Weights of a small contrastive audio-text model.
Data: trained on synthesized solo parts of chorales (CocoChorales), 15.1 epochs.
Rows from block 3 of the text encoder, named by matrix and row number. Rows with one number belong to one neuron. Each number is 200 + 40 x the weight over the matrix's rms, rounded and kept within 0 to 999. All counts start at 0.
# fc1: MLP up (text_encoder.blocks.3.mlp.fc1.weight, 1280x320), inputs 214-319
# fc2: MLP down (text_encoder.blocks.3.mlp.fc2.weight, 320x1280, transposed), outputs 214-319
fc1.282,242,148,199,190,218,138,168,206,198,156,223,226,185,206,161,250,215,179,211,144,186,204,255,241,217,201,231,169,119,278,182,256,113,204,215,178,208,159,202,162,293,198,230,229,213,204,205,132,140,136,214,200,166,235,111,272,198,120,150,123,229,216,202,186,210,200,194,167,173,225,322,135,230,164,196,304,204,224,159,214,293,185,189,272,248,202,256,261,183,289,212,307,202,166,128,254,194,227,149,159,211,232,162,230,219,186
fc2.282,237,183,180,216,181,221,161,148,262,237,217,196,218,259,209,218,294,229,91,167,173,229,345,174,230,171,195,229,173,229,172,232,207,180,224,192,64,201,219,150,313,145,291,256,188,249,253,174,246,144,210,205,110,251,163,186,191,281,151,185,189,133,260,188,263,228,190,243,277,287,222,215,326,155,183,244,185,264,111,207,239,201,242,127,217,164,198,212,218,227,217,185,251,39,133,118,227,182,175,267,238,201,141,172,260,153
fc1.283,189,178,236,213,149,110,152,241,191,234,187,186,278,213,235,192,224,168,182,228,154,177,197,210,189,284,205,220,191,83,190,195,217,192,235,189,308,109,297,176,255,283,244,198,227,212,256,194,211,239,221,229,201,156,221,229,207,217,231,204,219,192,174,138,216,230,249,207,172,186,244,203,113,201,195,170,194,196,214,203,170,265,198,203,142,259,210,196,214,210,193,165,231,249,253,177,146,109,202,177,200,234,199,154,151,193
fc2.283,247,213,192,206,122,211,187,169,266,220,169,241,309,197,212,203,244,219,112,216,210,234,291,171,230,227,231,213,261,162,175,203,252,174,252,179,169,144,198,184,214,176,141,152,106,260,196,181,219,168,207,154,202,172,222,149,250,190,159,191,195,153,287,168,223,202,246,202,286,207,248,248,238,177,174,215,217,217,117,189,179,260,268,179,210,197,150,222,230,251,226,175,236,120,176,143,179,208,258,205,206,149,163,205,204,169
fc1.284,150,230,183,254,240,197,254,265,116,228,146,184,181,201,180,175,117,127,173,290,257,200,211,231,202,183,202,197,258,214,205,202,153,177,213,207,251,197,189,241,124,203,159,249,133,146,211,283,205,246,265,146,185,194,214,182,249,211,235,140,180,247,121,151,129,259,248,119,157,213,132,250,211,262,222,205,137,178,204,219,153,201,202,208,225,264,177,149,163,186,302,224,163,259,186,191,172,206,230,131,214,154,260,222,145,154
fc2.284,185,184,199,223,187,254,211,210,201,166,204,188,176,202,217,160,166,225,159,240,176,204,225,152,229,103,197,185,230,218,193,125,215,148,184,234,204,241,176,223,173,149,250,162,122,195,224,250,195,173,219,147,237,154,172,154,237,239,183,135,226,141,217,190,170,258,260,176,246,222,192,266,236,191,218,227,153,228,139,141,250,158,341,221,233,107,170,223,281,213,203,169,284,169,135,153,267,181,255,168,190,194,194,189,167,218
fc1.285,140,165,153,182,216,216,168,193,205,193,142,227,189,151,225,196,199,179,182,187,200,218,224,191,218,199,210,155,219,222,159,230,248,144,182,269,176,188,242,199,197,175,212,162,204,185,217,180,220,181,194,250,274,220,199,231,190,169,211,200,213,181,271,262,237,207,197,216,196,140,235,212,225,171,221,221,177,198,203,248,200,196,211,161,235,194,248,135,220,148,180,176,215,195,220,150,200,225,198,179,245,192,210,235,190,232
fc2.285,204,182,198,251,219,224,194,161,239,215,181,193,184,186,213,180,247,252,134,200,185,185,290,106,263,191,192,207,212,214,190,170,208,172,192,214,183,219,191,182,204,183,248,150,184,196,276,225,155,192,176,157,125,147,195,185,238,260,145,194,201,163,267,200,217,214,219,192,244,239,228,226,240,132,215,203,139,213,208,181,251,238,219,156,210,164,211,233,236,208,150,203,273,125,163,153,200,176,216,215,231,193,189,151,144,193
fc1.286,228,172,217,226,212,268,240,148,271,221,184,167,201,252,196,180,222,227,144,173,311,134,236,228,229,190,211,230,204,207,152,253,180,158,257,142,174,179,212,226,170,174,194,165,175,267,219,158,260,260,227,197,198,264,205,161,234,194,215,203,204,154,317,231,256,144,192,225,216,169,178,167,204,189,223,259,236,268,162,239,197,184,195,192,210,265,211,164,166,167,170,158,235,160,233,221,226,185,238,248,195,180,217,165,251,214
fc2.286,215,190,180,201,160,270,200,167,327,203,191,252,237,207,209,187,223,209,147,200,239,197,267,142,206,169,213,213,248,250,179,188,226,191,290,202,169,178,235,174,220,202,218,141,218,230,217,158,205,207,153,169,152,214,206,148,226,235,169,167,204,115,299,218,251,180,189,162,277,208,142,219,242,153,162,227,189,270,81,142,245,256,273,194,232,203,189,220,168,175,193,136,233,157,198,244,253,229,167,220,179,195,220,196,230,236
fc1.287,177,268,165,247,169,152,181,196,178,245,200,165,96,261,151,111,193,199,218,230,212,128,183,188,248,190,223,150,170,174,242,273,285,219,155,214,193,219,154,229,202,193,228,213,186,229,228,236,219,246,219,217,219,232,199,236,231,294,188,251,207,247,151,222,140,198,206,222,168,223,198,176,84,215,198,183,257,248,259,181,191,178,109,169,123,263,175,255,152,192,177,206,191,271,234,223,211,193,201,171,127,216,182,154,229,233
fc2.287,227,203,202,196,129,248,215,168,259,214,195,189,178,256,147,239,207,251,182,238,147,197,237,146,188,106,162,231,228,177,203,156,209,121,160,226,194,271,239,148,232,185,249,211,76,206,202,225,212,221,173,219,230,177,181,175,204,257,174,191,177,196,176,192,186,257,209,180,265,216,169,205,192,197,251,203,246,184,166,201,169,250,277,233,226,134,217,264,241,244,160,197,197,164,165,208,188,175,161,250,204,215,174,171,235,243
fc1.288,179,219,180,160,205,149,156,212,164,208,203,177,222,147,194,232,179,213,164,140,224,158,237,223,193,200,218,200,157,190,132,196,184,176,214,224,129,185,186,249,236,252,199,200,246,106,223,155,187,171,223,150,203,210,163,227,234,262,189,212,225,190,178,150,200,246,239,194,213,163,244,197,247,224,226,229,167,229,261,152,304,175,189,249,222,177,211,213,245,174,263,232,225,240,173,156,200,234,241,204,194,243,168,228,132,190
fc2.288,195,180,195,204,189,177,157,195,239,190,231,225,198,201,211,201,233,215,134,175,211,188,270,150,245,186,178,177,209,191,200,186,179,140,260,201,152,215,218,208,288,208,271,178,170,197,241,168,204,149,195,169,156,204,192,183,182,267,175,184,219,177,229,200,222,206,228,158,215,228,244,257,260,168,192,235,168,197,176,181,229,196,232,213,208,169,203,194,227,223,226,213,251,148,152,129,224,199,205,220,211,184,178,171,165,183
fc1.289,134,184,171,185,201,219,208,244,187,194,259,215,71,169,233,191,167,182,244,239,205,164,243,247,260,201,223,196,203,203,193,243,200,173,196,220,341,172,330,196,118,272,202,208,123,192,307,169,223,257,182,232,217,122,284,249,199,239,167,217,205,230,101,181,185,232,248,127,172,206,275,191,163,162,221,187,169,89,296,193,232,268,205,160,198,187,196,141,214,144,156,234,191,267,236,222,251,246,223,213,248,258,321,268,191,238
fc2.289,184,251,266,247,174,270,299,197,230,191,206,250,227,191,176,178,126,190,81,202,143,200,292,118,205,213,209,203,202,183,248,190,180,248,150,275,176,246,196,273,192,220,275,255,153,133,171,274,135,143,192,164,196,205,160,166,163,251,115,133,170,133,198,181,158,226,311,152,218,287,199,267,248,121,182,198,207,201,200,167,225,154,249,209,214,82,192,233,282,196,202,219,212,152,150,163,273,233,235,175,124,206,204,208,251,239
fc1.290,172,216,178,192,239,144,170,256,164,211,183,259,187,211,256,134,204,177,197,219,246,214,220,245,214,192,230,211,174,255,151,248,234,192,207,235,251,182,163,201,143,212,170,157,220,198,253,160,240,184,217,162,208,195,193,217,248,214,211,214,242,226,211,181,200,188,224,213,173,194,238,206,201,205,186,196,165,223,220,194,223,190,184,156,193,229,253,163,224,249,217,201,162,232,180,197,230,185,227,170,237,229,180,214,166,167
fc2.290,216,215,188,265,214,206,156,224,226,178,201,211,192,184,177,186,187,220,158,222,192,168,218,174,212,156,197,231,182,219,176,161,221,224,191,222,154,233,253,170,202,113,207,166,155,174,273,211,196,135,210,204,199,191,190,163,228,192,190,171,252,170,300,225,206,206,224,222,228,203,176,194,246,206,167,217,221,207,167,188,264,170,262,203,220,177,174,192,272,210,239,211,229,140,163,164,216,227,188,179,218,170,159,196,202,207
fc1.291,195,234,226,181,162,211,190,278,182,179,210,150,196,210,150,304,212,282,195,97,169,166,234,211,149,210,153,195,180,72,264,205,171,209,180,159,126,260,132,207,264,189,254,270,290,187,188,189,189,179,164,182,189,206,138,197,137,170,158,217,226,184,196,192,145,149,198,185,219,255,217,176,153,221,206,294,268,227,152,218,140,161,220,228,228,166,169,231,219,258,204,268,309,187,157,181,222,226,239,180,67,252,115,201,202,214
fc2.291,222,233,186,236,97,251,174,205,225,192,262,190,278,243,144,220,257,255,125,127,172,223,306,112,312,143,124,180,208,84,217,136,162,193,228,149,98,231,157,199,285,234,311,211,215,236,267,180,194,146,179,152,116,126,188,144,114,276,160,219,173,174,224,147,175,153,169,225,282,325,220,210,226,187,147,263,194,181,140,172,151,242,224,202,187,165,176,182,277,224,219,201,342,67,151,100,260,191,229,229,129,222,207,202,187,222
fc1.292,242,183,137,249,264,256,229,221,138,261,271,261,229,147,223,171,219,255,267,190,190,181,214,204,226,224,161,218,245,222,210,255,130,233,217,189,169,252,219,128,98,207,177,221,239,165,167,170,228,221,175,128,167,198,290,215,173,168,321,261,196,172,239,222,236,145,156,288,216,164,157,174,168,202,213,177,161,232,249,249,131,248,152,119,232,242,158,127,191,135,243,179,173,179,209,174,195,217,190,281,192,192,253,285,197,184
fc2.292,232,195,187,273,144,279,217,164,187,142,160,220,145,162,227,191,209,257,168,208,196,248,242,116,189,183,199,188,242,313,212,183,173,234,191,201,121,267,242,168,161,170,189,122,225,211,239,203,151,202,165,218,203,143,224,151,198,120,163,163,196,166,268,206,171,185,205,185,262,182,233,220,308,164,192,173,164,286,188,218,219,196,236,193,252,139,227,181,242,227,188,214,161,155,162,182,256,200,204,245,200,163,229,208,202,231
fc1.293,179,199,185,153,225,271,187,259,203,181,185,145,232,185,195,204,197,90,224,146,219,173,171,223,214,227,263,197,254,227,175,130,161,244,195,166,272,112,210,205,236,281,153,235,208,192,194,244,133,184,153,224,189,189,151,248,161,161,179,196,168,218,171,212,192,187,221,198,152,208,177,231,140,195,180,223,198,108,220,166,176,236,127,193,121,196,171,229,111,163,208,274,196,268,226,177,151,162,226,177,192,164,264,209,212,232
fc2.293,180,205,194,207,188,267,238,168,212,198,203,205,161,225,202,196,244,174,180,197,182,203,250,154,208,108,179,216,205,230,243,96,233,180,197,187,195,205,215,195,186,209,229,180,180,207,216,220,204,199,187,212,178,181,228,169,189,198,168,179,226,129,222,268,210,172,228,190,205,207,176,271,288,144,135,207,234,209,124,255,237,188,243,172,240,178,231,213,255,219,213,197,220,179,170,138,259,181,214,180,236,173,192,253,243,198
fc1.294,126,296,182,162,210,193,208,175,158,189,210,130,217,254,166,216,233,154,253,180,197,124,169,232,185,220,200,113,145,144,191,231,250,242,174,173,230,257,125,228,212,221,185,242,200,193,224,232,180,280,233,225,193,155,271,231,181,218,192,247,173,263,205,231,197,168,143,218,131,189,174,147,178,222,129,192,214,122,200,184,196,200,164,218,162,259,257,227,189,218,188,274,215,223,151,161,165,174,215,167,244,210,149,159,226,260
fc2.294,220,224,203,200,131,224,198,151,279,217,203,185,193,221,176,201,195,204,172,206,123,194,215,149,196,95,195,146,237,99,212,138,205,135,151,226,185,242,209,182,227,188,250,259,130,204,211,222,186,238,177,227,162,168,191,184,183,254,195,216,152,183,163,190,212,285,230,133,268,236,197,235,260,209,176,217,221,134,173,155,207,234,217,214,238,187,215,232,209,241,168,205,260,145,141,223,245,200,224,225,214,198,194,212,203,198
fc1.295,195,217,175,161,194,184,186,174,182,172,243,130,214,230,110,218,201,248,210,183,111,182,167,197,230,216,193,191,179,201,195,233,166,180,215,201,215,259,182,227,286,186,204,329,231,176,203,226,220,180,180,234,215,232,186,248,224,198,267,220,180,184,156,216,202,203,152,147,200,276,138,115,197,278,236,272,213,187,200,209,194,167,168,231,205,174,229,166,191,170,246,212,188,167,240,208,207,219,213,231,141,220,199,135,184,213
fc2.295,253,195,162,193,208,263,151,182,281,165,226,237,240,213,135,220,245,250,187,183,153,214,281,151,277,154,231,240,205,210,159,122,209,195,204,201,106,261,241,189,266,169,278,228,205,222,241,165,197,163,155,203,148,214,201,157,150,255,176,168,207,187,194,179,226,196,196,228,270,306,196,172,246,160,144,240,189,270,172,196,220,194,233,202,182,162,201,204,244,217,198,198,259,125,211,138,259,173,176,257,157,178,203,167,172,197
fc1.296,225,227,224,236,167,239,258,204,94,206,215,187,230,159,195,215,160,134,173,172,199,217,171,268,204,210,206,196,215,166,178,189,235,223,191,199,185,149,167,176,211,210,127,104,200,91,214,260,176,189,182,185,216,218,238,119,222,257,187,171,200,225,194,203,156,232,214,168,201,165,175,317,166,248,247,204,108,260,218,190,248,181,182,251,90,179,197,216,173,213,318,182,280,212,224,148,128,205,247,149,185,185,208,183,136,219
fc2.296,196,217,230,225,91,269,201,145,262,195,224,212,228,256,162,221,245,214,70,218,188,190,301,132,301,188,143,224,152,124,170,122,234,155,282,178,155,217,207,189,334,160,184,142,171,175,233,204,247,210,119,164,141,154,147,136,223,279,159,194,257,182,198,192,258,235,213,230,213,256,143,280,252,162,195,213,159,228,191,190,198,265,272,175,156,200,216,247,233,203,226,191,301,173,159,181,227,225,201,242,226,219,175,174,158,184
fc1.297,206,199,154,211,265,127,153,157,212,216,178,198,80,197,159,88,172,224,253,280,174,176,215,243,179,190,229,215,165,218,216,252,182,150,207,268,163,267,123,228,146,185,266,244,226,222,172,199,276,176,229,175,206,207,177,284,228,226,250,191,151,219,148,203,165,214,200,143,229,259,152,131,182,250,220,285,181,226,181,194,209,261,154,220,226,218,220,184,194,209,163,108,215,200,168,251,198,230,213,214,176,147,210,140,185,128
fc2.297,225,242,229,240,180,217,204,137,256,201,219,215,232,228,120,177,174,267,160,164,175,160,245,99,221,98,214,249,188,235,191,218,252,170,208,259,152,289,156,218,210,171,251,181,246,209,219,168,237,165,167,184,141,223,171,133,229,286,154,158,193,172,229,204,260,175,184,233,276,255,151,162,162,185,179,224,231,297,170,141,169,156,280,194,207,216,198,201,228,165,211,170,232,135,175,214,276,207,172,212,117,204,197,169,190,209
fc1.298,250,262,218,204,185,169,181,173,210,249,260,169,215,211,195,192,198,218,181,153,249,157,152,251,225,234,223,147,188,102,188,198,241,218,217,190,255,123,180,208,273,287,156,221,169,188,245,198,166,190,222,203,198,194,196,185,181,209,190,275,190,251,171,161,163,218,202,145,184,259,141,185,117,223,217,205,218,199,218,136,148,221,156,202,138,276,146,190,174,186,132,174,158,210,218,175,75,158,174,171,224,239,150,180,200,149
fc2.298,217,170,207,240,205,252,223,98,281,186,170,212,238,240,189,220,218,212,167,223,189,243,192,167,202,197,132,192,180,161,179,217,262,198,223,194,175,228,224,220,195,151,230,182,122,274,196,192,244,221,221,204,205,205,184,130,210,197,192,194,207,180,222,178,198,207,215,184,260,193,172,194,193,191,202,198,263,188,183,207,163,211,261,208,206,216,189,186,219,208,209,196,218,124,185,262,177,188,201,207,223,179,128,225,243,187
fc1.299,218,217,194,177,232,194,257,213,223,245,139,192,181,217,225,237,188,203,171,152,196,194,186,250,222,242,161,121,252,181,276,274,176,203,192,143,260,151,188,250,215,191,218,238,195,194,218,189,178,220,245,186,209,201,235,179,147,144,173,253,154,212,183,221,90,229,235,194,176,195,196,205,141,184,201,160,223,156,163,211,178,237,138,259,144,207,149,206,163,231,175,286,144,198,197,249,180,208,191,173,205,179,198,253,190,165
fc2.299,161,168,171,225,207,207,201,190,221,147,184,223,159,204,237,171,201,218,139,162,187,230,244,168,162,157,179,151,243,189,221,162,157,209,175,169,160,259,194,205,168,120,283,166,176,214,201,213,182,166,226,198,185,164,178,180,142,218,170,215,235,162,260,210,212,227,198,224,191,215,238,196,279,187,201,202,228,256,203,233,256,164,224,192,266,157,246,213,276,252,162,191,206,172,120,197,263,218,227,172,248,188,178,199,199,280
fc1.300,95,173,169,208,271,159,145,212,180,175,205,160,123,114,267,203,177,237,275,161,251,209,165,186,247,182,203,193,244,247,114,165,196,120,135,216,216,180,250,171,184,205,190,155,189,179,211,188,168,201,206,255,218,184,184,277,156,215,216,208,162,157,223,266,190,232,225,218,214,148,228,226,172,186,214,279,142,185,245,173,229,215,184,112,188,145,261,161,235,218,154,144,262,172,219,231,141,259,233,235,250,182,237,215,131,247
fc2.300,165,196,221,222,176,212,176,128,232,190,201,174,208,133,173,216,218,270,160,179,211,175,270,145,225,178,218,215,208,199,155,155,229,89,172,221,155,212,194,231,288,207,249,152,208,213,236,229,148,171,190,198,179,163,176,235,184,244,149,146,167,150,253,183,222,221,229,187,246,223,246,227,224,153,189,281,184,194,172,185,269,207,266,201,161,125,212,221,240,232,171,158,262,114,156,149,213,182,174,201,186,162,194,148,158,216
fc1.301,168,178,222,202,199,201,189,272,211,186,253,237,203,186,211,228,125,180,182,140,241,169,155,177,198,277,179,189,200,202,210,187,198,217,216,189,264,130,208,191,217,215,117,178,148,141,271,140,108,224,210,199,184,168,198,213,228,174,259,247,206,251,136,209,192,232,207,192,199,149,226,207,178,155,205,180,85,163,196,141,217,234,160,260,241,162,199,197,212,202,192,273,207,278,225,219,243,196,210,185,227,211,255,188,171,263
fc2.301,182,275,276,256,179,263,205,174,211,191,167,189,206,194,216,222,194,211,165,144,163,205,248,149,158,199,183,160,157,176,259,120,210,227,152,186,198,208,175,251,206,182,186,184,163,195,227,243,170,132,180,183,231,216,226,171,187,191,140,199,180,161,225,212,204,188,202,226,243,217,187,290,238,186,178,168,192,250,199,165,210,172,215,194,199,153,138,248,265,214,211,217,242,176,169,153,260,230,189,194,230,190,207,221,199,227
fc1.302,158,200,207,168,162,141,165,227,206,239,159,144,199,197,207,226,228,118,192,182,178,216,187,234,204,231,196,193,183,234,176,161,172,206,131,155,185,159,149,199,251,220,200,213,218,227,192,243,144,211,198,242,224,182,110,214,216,202,174,191,174,229,165,166,167,163,215,194,147,216,259,185,227,154,228,237,168,221,141,182,270,218,224,228,163,157,210,263,222,222,191,263,200,160,183,161,234,182,159,218,212,195,212,179,193,229
fc2.302,225,161,154,252,156,192,157,203,237,213,231,227,247,209,167,168,279,230,135,181,165,191,350,187,272,180,207,218,212,186,180,173,210,150,234,169,179,228,220,142,269,163,243,228,195,206,230,206,167,177,173,134,102,169,185,180,210,264,146,228,173,172,191,217,234,194,184,162,231,281,231,249,276,188,167,229,160,241,115,157,193,248,216,169,210,189,187,169,211,204,183,230,307,122,147,146,230,201,230,237,240,173,154,197,196,198
fc1.303,205,173,160,158,196,129,172,264,136,228,215,203,275,249,203,201,210,229,177,142,177,233,253,212,211,236,158,240,175,156,185,236,228,178,275,117,197,146,184,197,207,231,232,218,225,211,236,232,243,214,237,195,209,187,187,178,189,192,243,220,182,214,180,162,224,188,178,182,212,243,275,175,176,164,153,194,210,212,195,173,177,236,210,180,229,213,209,194,210,249,220,215,172,177,219,188,163,149,218,192,186,169,172,166,218,138
fc2.303,281,205,177,222,147,204,151,207,221,218,236,223,223,228,166,219,258,216,153,239,167,176,326,183,254,169,192,181,234,222,183,230,194,196,204,157,153,203,192,197,215,196,243,187,165,218,234,172,215,177,193,199,124,183,217,178,217,219,191,199,176,179,237,201,205,191,214,205,259,239,216,198,275,178,176,239,181,229,82,202,161,210,281,182,200,200,198,181,235,196,219,185,272,89,172,158,226,182,224,214,252,182,183,218,203,221
fc1.304,190,237,149,140,244,122,190,188,155,149,232,304,158,177,131,173,146,236,221,233,172,124,264,171,272,182,238,186,186,266,177,272,260,149,213,315,119,290,111,180,131,207,253,202,240,217,188,144,229,101,206,258,204,212,188,198,215,259,200,183,181,242,220,209,205,137,185,230,200,311,75,190,202,241,227,218,295,287,204,168,193,118,227,156,169,188,248,70,259,179,178,180,204,233,169,201,231,227,268,229,159,180,210,187,194,242
fc2.304,256,269,209,234,193,214,163,177,224,129,296,255,205,247,111,151,183,247,62,165,136,200,263,128,254,50,185,196,185,226,202,223,307,180,200,294,91,396,126,264,176,124,284,243,229,225,226,211,233,142,214,186,123,208,153,100,220,297,98,156,199,203,282,194,219,152,170,206,293,289,116,181,207,228,165,204,287,265,107,115,215,118,334,149,177,174,165,171,254,141,181,129,319,107,183,118,321,173,168,246,110,233,131,180,232,138
fc1.305,170,192,231,204,235,238,162,263,149,203,211,174,191,172,205,256,249,226,232,193,163,199,194,263,233,231,167,192,153,181,265,159,186,296,172,192,225,177,217,201,210,188,187,187,268,173,191,189,208,201,202,200,197,169,217,217,140,180,272,195,196,208,178,217,180,204,228,172,152,204,188,230,227,233,202,205,153,201,183,197,205,207,141,244,193,192,171,183,194,233,311,208,200,250,224,152,222,233,242,142,209,216,208,234,168,156
fc2.305,188,199,187,216,169,270,219,184,159,213,194,207,217,187,179,190,222,204,148,202,205,227,231,177,210,212,148,191,209,234,247,157,168,215,200,153,168,226,166,175,226,171,244,227,214,187,215,202,182,171,158,136,198,176,210,175,162,247,202,161,178,164,201,186,179,247,198,212,258,258,199,228,294,153,211,233,187,221,161,163,181,231,214,199,234,165,188,205,228,249,231,174,227,167,172,190,243,256,204,202,197,209,190,194,171,205
fc1.306,186,170,221,183,214,138,160,259,225,185,202,189,197,191,226,169,202,209,230,220,227,198,225,206,201,196,214,203,210,211,186,205,193,131,236,231,266,212,215,152,127,192,162,187,135,169,173,187,212,192,160,150,239,228,205,181,258,235,233,161,206,232,149,187,215,268,201,181,193,185,205,179,167,203,214,220,198,196,197,133,256,198,246,224,212,208,207,193,195,194,243,215,208,221,199,214,209,189,174,178,239,190,245,181,179,189
fc2.306,194,203,217,185,198,257,181,140,245,191,177,206,205,165,168,200,172,187,155,220,197,217,245,162,221,213,210,233,205,200,188,139,228,179,209,258,168,190,205,213,214,150,243,209,205,176,191,196,252,164,163,171,195,175,197,182,236,235,186,207,190,160,198,182,219,204,236,200,211,221,182,248,237,207,203,218,167,246,190,180,199,207,233,182,223,151,214,196,206,183,188,224,233,154,213,177,264,200,208,241,179,213,237,187,169,183
fc1.307,146,196,180,201,355,145,137,228,133,241,273,176,140,269,227,73,121,190,238,205,280,169,230,215,274,226,209,175,175,220,247,348,189,147,298,240,244,227,188,233,48,158,213,283,162,244,198,241,230,179,272,63,226,218,131,298,260,227,215,196,212,220,211,218,119,175,221,103,176,260,176,232,175,235,213,214,213,161,190,224,189,227,194,150,247,206,167,171,212,193,196,205,179,199,181,236,188,215,237,166,174,214,277,324,210,109
fc2.307,205,182,201,193,230,250,251,171,195,140,195,243,131,236,214,171,178,230,162,184,173,226,188,130,173,198,239,256,219,315,211,193,143,170,154,272,44,188,171,254,167,175,261,269,206,261,167,244,211,66,200,137,219,141,122,229,160,185,122,142,156,82,266,165,164,239,257,160,250,256,193,222,301,123,208,205,240,171,99,233,184,177,277,180,290,106,153,243,242,240,210,157,213,75,161,248,330,291,188,230,165,250,249,271,205,194
fc1.308,203,231,225,207,244,256,262,304,99,236,174,108,173,221,214,185,205,198,284,212,212,231,138,262,253,263,176,165,141,157,237,224,139,239,216,204,197,171,127,239,121,177,213,289,300,185,182,217,190,173,269,179,203,219,213,223,185,148,258,215,185,271,102,235,78,167,260,177,181,263,179,205,200,236,248,175,181,135,250,163,171,170,144,198,211,155,134,149,193,241,204,247,193,244,232,192,228,254,222,149,163,210,272,288,186,198
fc2.308,227,233,219,257,172,302,227,175,154,209,223,190,265,232,141,175,234,225,174,253,137,235,232,145,226,197,202,221,207,205,235,153,226,231,243,214,100,223,181,180,229,141,225,198,167,209,227,197,207,146,155,166,183,204,204,166,217,263,190,195,257,194,203,185,211,216,155,191,291,265,207,223,282,163,205,172,190,280,178,166,142,255,246,187,229,185,219,272,218,225,227,153,225,154,214,195,213,250,202,246,192,229,159,248,156,173
fc1.309,205,220,166,194,157,127,213,222,237,179,208,174,197,242,248,208,155,228,208,191,219,142,238,154,184,119,147,175,212,91,206,184,258,196,209,202,237,242,194,254,182,257,134,157,177,248,234,172,239,309,234,259,185,129,220,136,196,217,197,175,216,221,203,191,146,157,200,219,197,180,181,235,179,284,188,208,243,190,251,178,197,213,223,213,95,305,218,222,195,148,210,150,258,267,205,173,182,155,265,147,178,169,117,77,257,200
fc2.309,233,289,186,189,54,194,195,161,325,269,192,177,190,256,190,176,216,216,170,211,142,203,280,128,232,78,193,175,222,114,216,137,234,177,175,167,167,280,168,229,160,185,223,186,145,221,241,263,241,240,202,264,169,185,210,95,203,252,135,233,174,160,270,203,221,199,201,218,279,215,152,164,190,232,159,197,284,156,135,173,202,229,290,211,168,247,210,226,209,258,192,188,259,162,119,179,196,189,198,207,177,187,156,145,234,207
fc1.310,157,214,192,215,217,151,202,226,230,187,249,148,216,124,212,198,223,198,244,150,176,170,152,185,154,174,191,252,194,202,190,163,156,215,181,207,201,202,227,214,182,211,202,216,244,198,197,195,145,181,236,164,226,190,135,188,161,194,196,184,214,214,218,193,218,153,217,230,191,166,262,162,188,201,131,217,213,192,182,164,209,192,207,198,181,183,211,187,217,179,189,208,209,220,152,169,203,197,174,195,223,184,226,183,207,229
fc2.310,243,160,155,204,125,222,163,213,244,197,203,223,225,188,221,211,244,224,143,175,181,134,311,174,244,166,202,187,224,196,160,146,218,173,210,198,158,187,202,156,238,182,267,175,221,216,273,202,232,217,177,185,118,196,195,148,186,243,204,163,182,189,239,198,209,204,210,184,232,240,236,207,279,172,179,246,218,214,168,182,221,226,227,162,214,183,239,206,240,215,177,171,238,121,166,149,225,192,188,226,234,176,193,199,187,202
fc1.311,122,237,133,141,203,121,178,221,162,205,245,247,192,252,217,156,184,178,233,229,222,148,254,291,236,143,246,157,143,186,230,275,225,188,186,204,261,190,130,245,175,259,226,260,207,232,229,218,270,274,216,210,237,233,221,246,249,196,167,231,205,225,154,197,184,150,242,172,130,195,98,235,159,245,202,244,269,155,200,138,158,149,234,163,171,279,172,226,156,164,198,265,196,263,181,252,185,142,204,133,197,200,177,197,264,188
fc2.311,210,202,172,141,193,222,167,117,220,145,198,224,189,156,211,197,265,217,190,265,148,235,207,146,179,180,178,191,215,230,149,127,282,125,159,244,166,225,252,147,193,213,218,215,150,210,205,204,223,223,165,237,221,183,185,145,203,274,127,143,223,148,224,145,245,197,160,225,157,178,182,199,236,174,201,181,232,195,117,271,212,247,318,160,155,179,208,244,238,171,202,173,265,147,224,200,227,247,155,245,224,242,202,216,216,249
fc1.312,134,201,177,158,217,168,170,213,163,219,174,224,180,272,199,164,302,114,183,229,232,229,205,199,262,227,271,190,165,278,170,256,181,199,206,249,194,157,184,241,208,171,202,159,162,251,223,207,203,196,261,203,156,211,114,306,207,174,205,136,190,199,232,269,208,222,175,191,96,163,268,194,258,193,167,238,164,176,227,197,240,230,197,178,240,246,213,221,184,183,131,240,195,240,89,286,182,211,213,221,293,159,198,263,208,160
fc2.312,212,197,182,217,195,189,235,105,298,169,131,238,241,221,165,161,236,252,160,238,188,215,197,138,155,197,181,211,209,250,150,244,206,161,217,192,91,196,220,236,183,100,240,214,186,269,146,196,221,176,194,173,217,251,178,235,197,253,159,117,217,120,271,147,223,270,188,207,250,171,234,187,279,101,220,249,255,242,178,236,243,214,295,213,249,173,215,300,215,220,157,163,170,76,174,316,234,188,147,211,214,261,189,237,230,209
fc1.313,230,196,209,255,243,182,166,201,251,251,169,199,181,210,230,173,215,224,246,214,297,175,224,224,207,242,205,136,219,256,170,264,115,208,264,211,214,227,177,209,234,139,212,117,255,208,162,196,249,190,202,127,241,289,224,207,297,191,291,186,250,163,286,226,208,259,109,205,269,185,212,234,120,221,171,225,169,221,224,236,159,229,178,166,204,270,223,225,171,262,186,199,101,181,202,226,143,185,162,188,201,211,211,161,163,126
fc2.313,239,162,192,229,168,212,199,162,254,138,141,243,268,232,202,162,236,278,142,278,204,247,236,140,232,191,190,206,233,212,207,210,212,189,297,164,138,188,219,181,196,68,189,116,174,224,196,232,242,214,179,163,222,183,189,119,230,224,208,182,277,95,270,151,236,228,195,195,279,160,196,232,272,168,215,216,232,270,189,222,193,233,246,204,263,173,192,229,273,234,188,122,205,105,232,228,237,204,232,220,200,193,172,208,182,173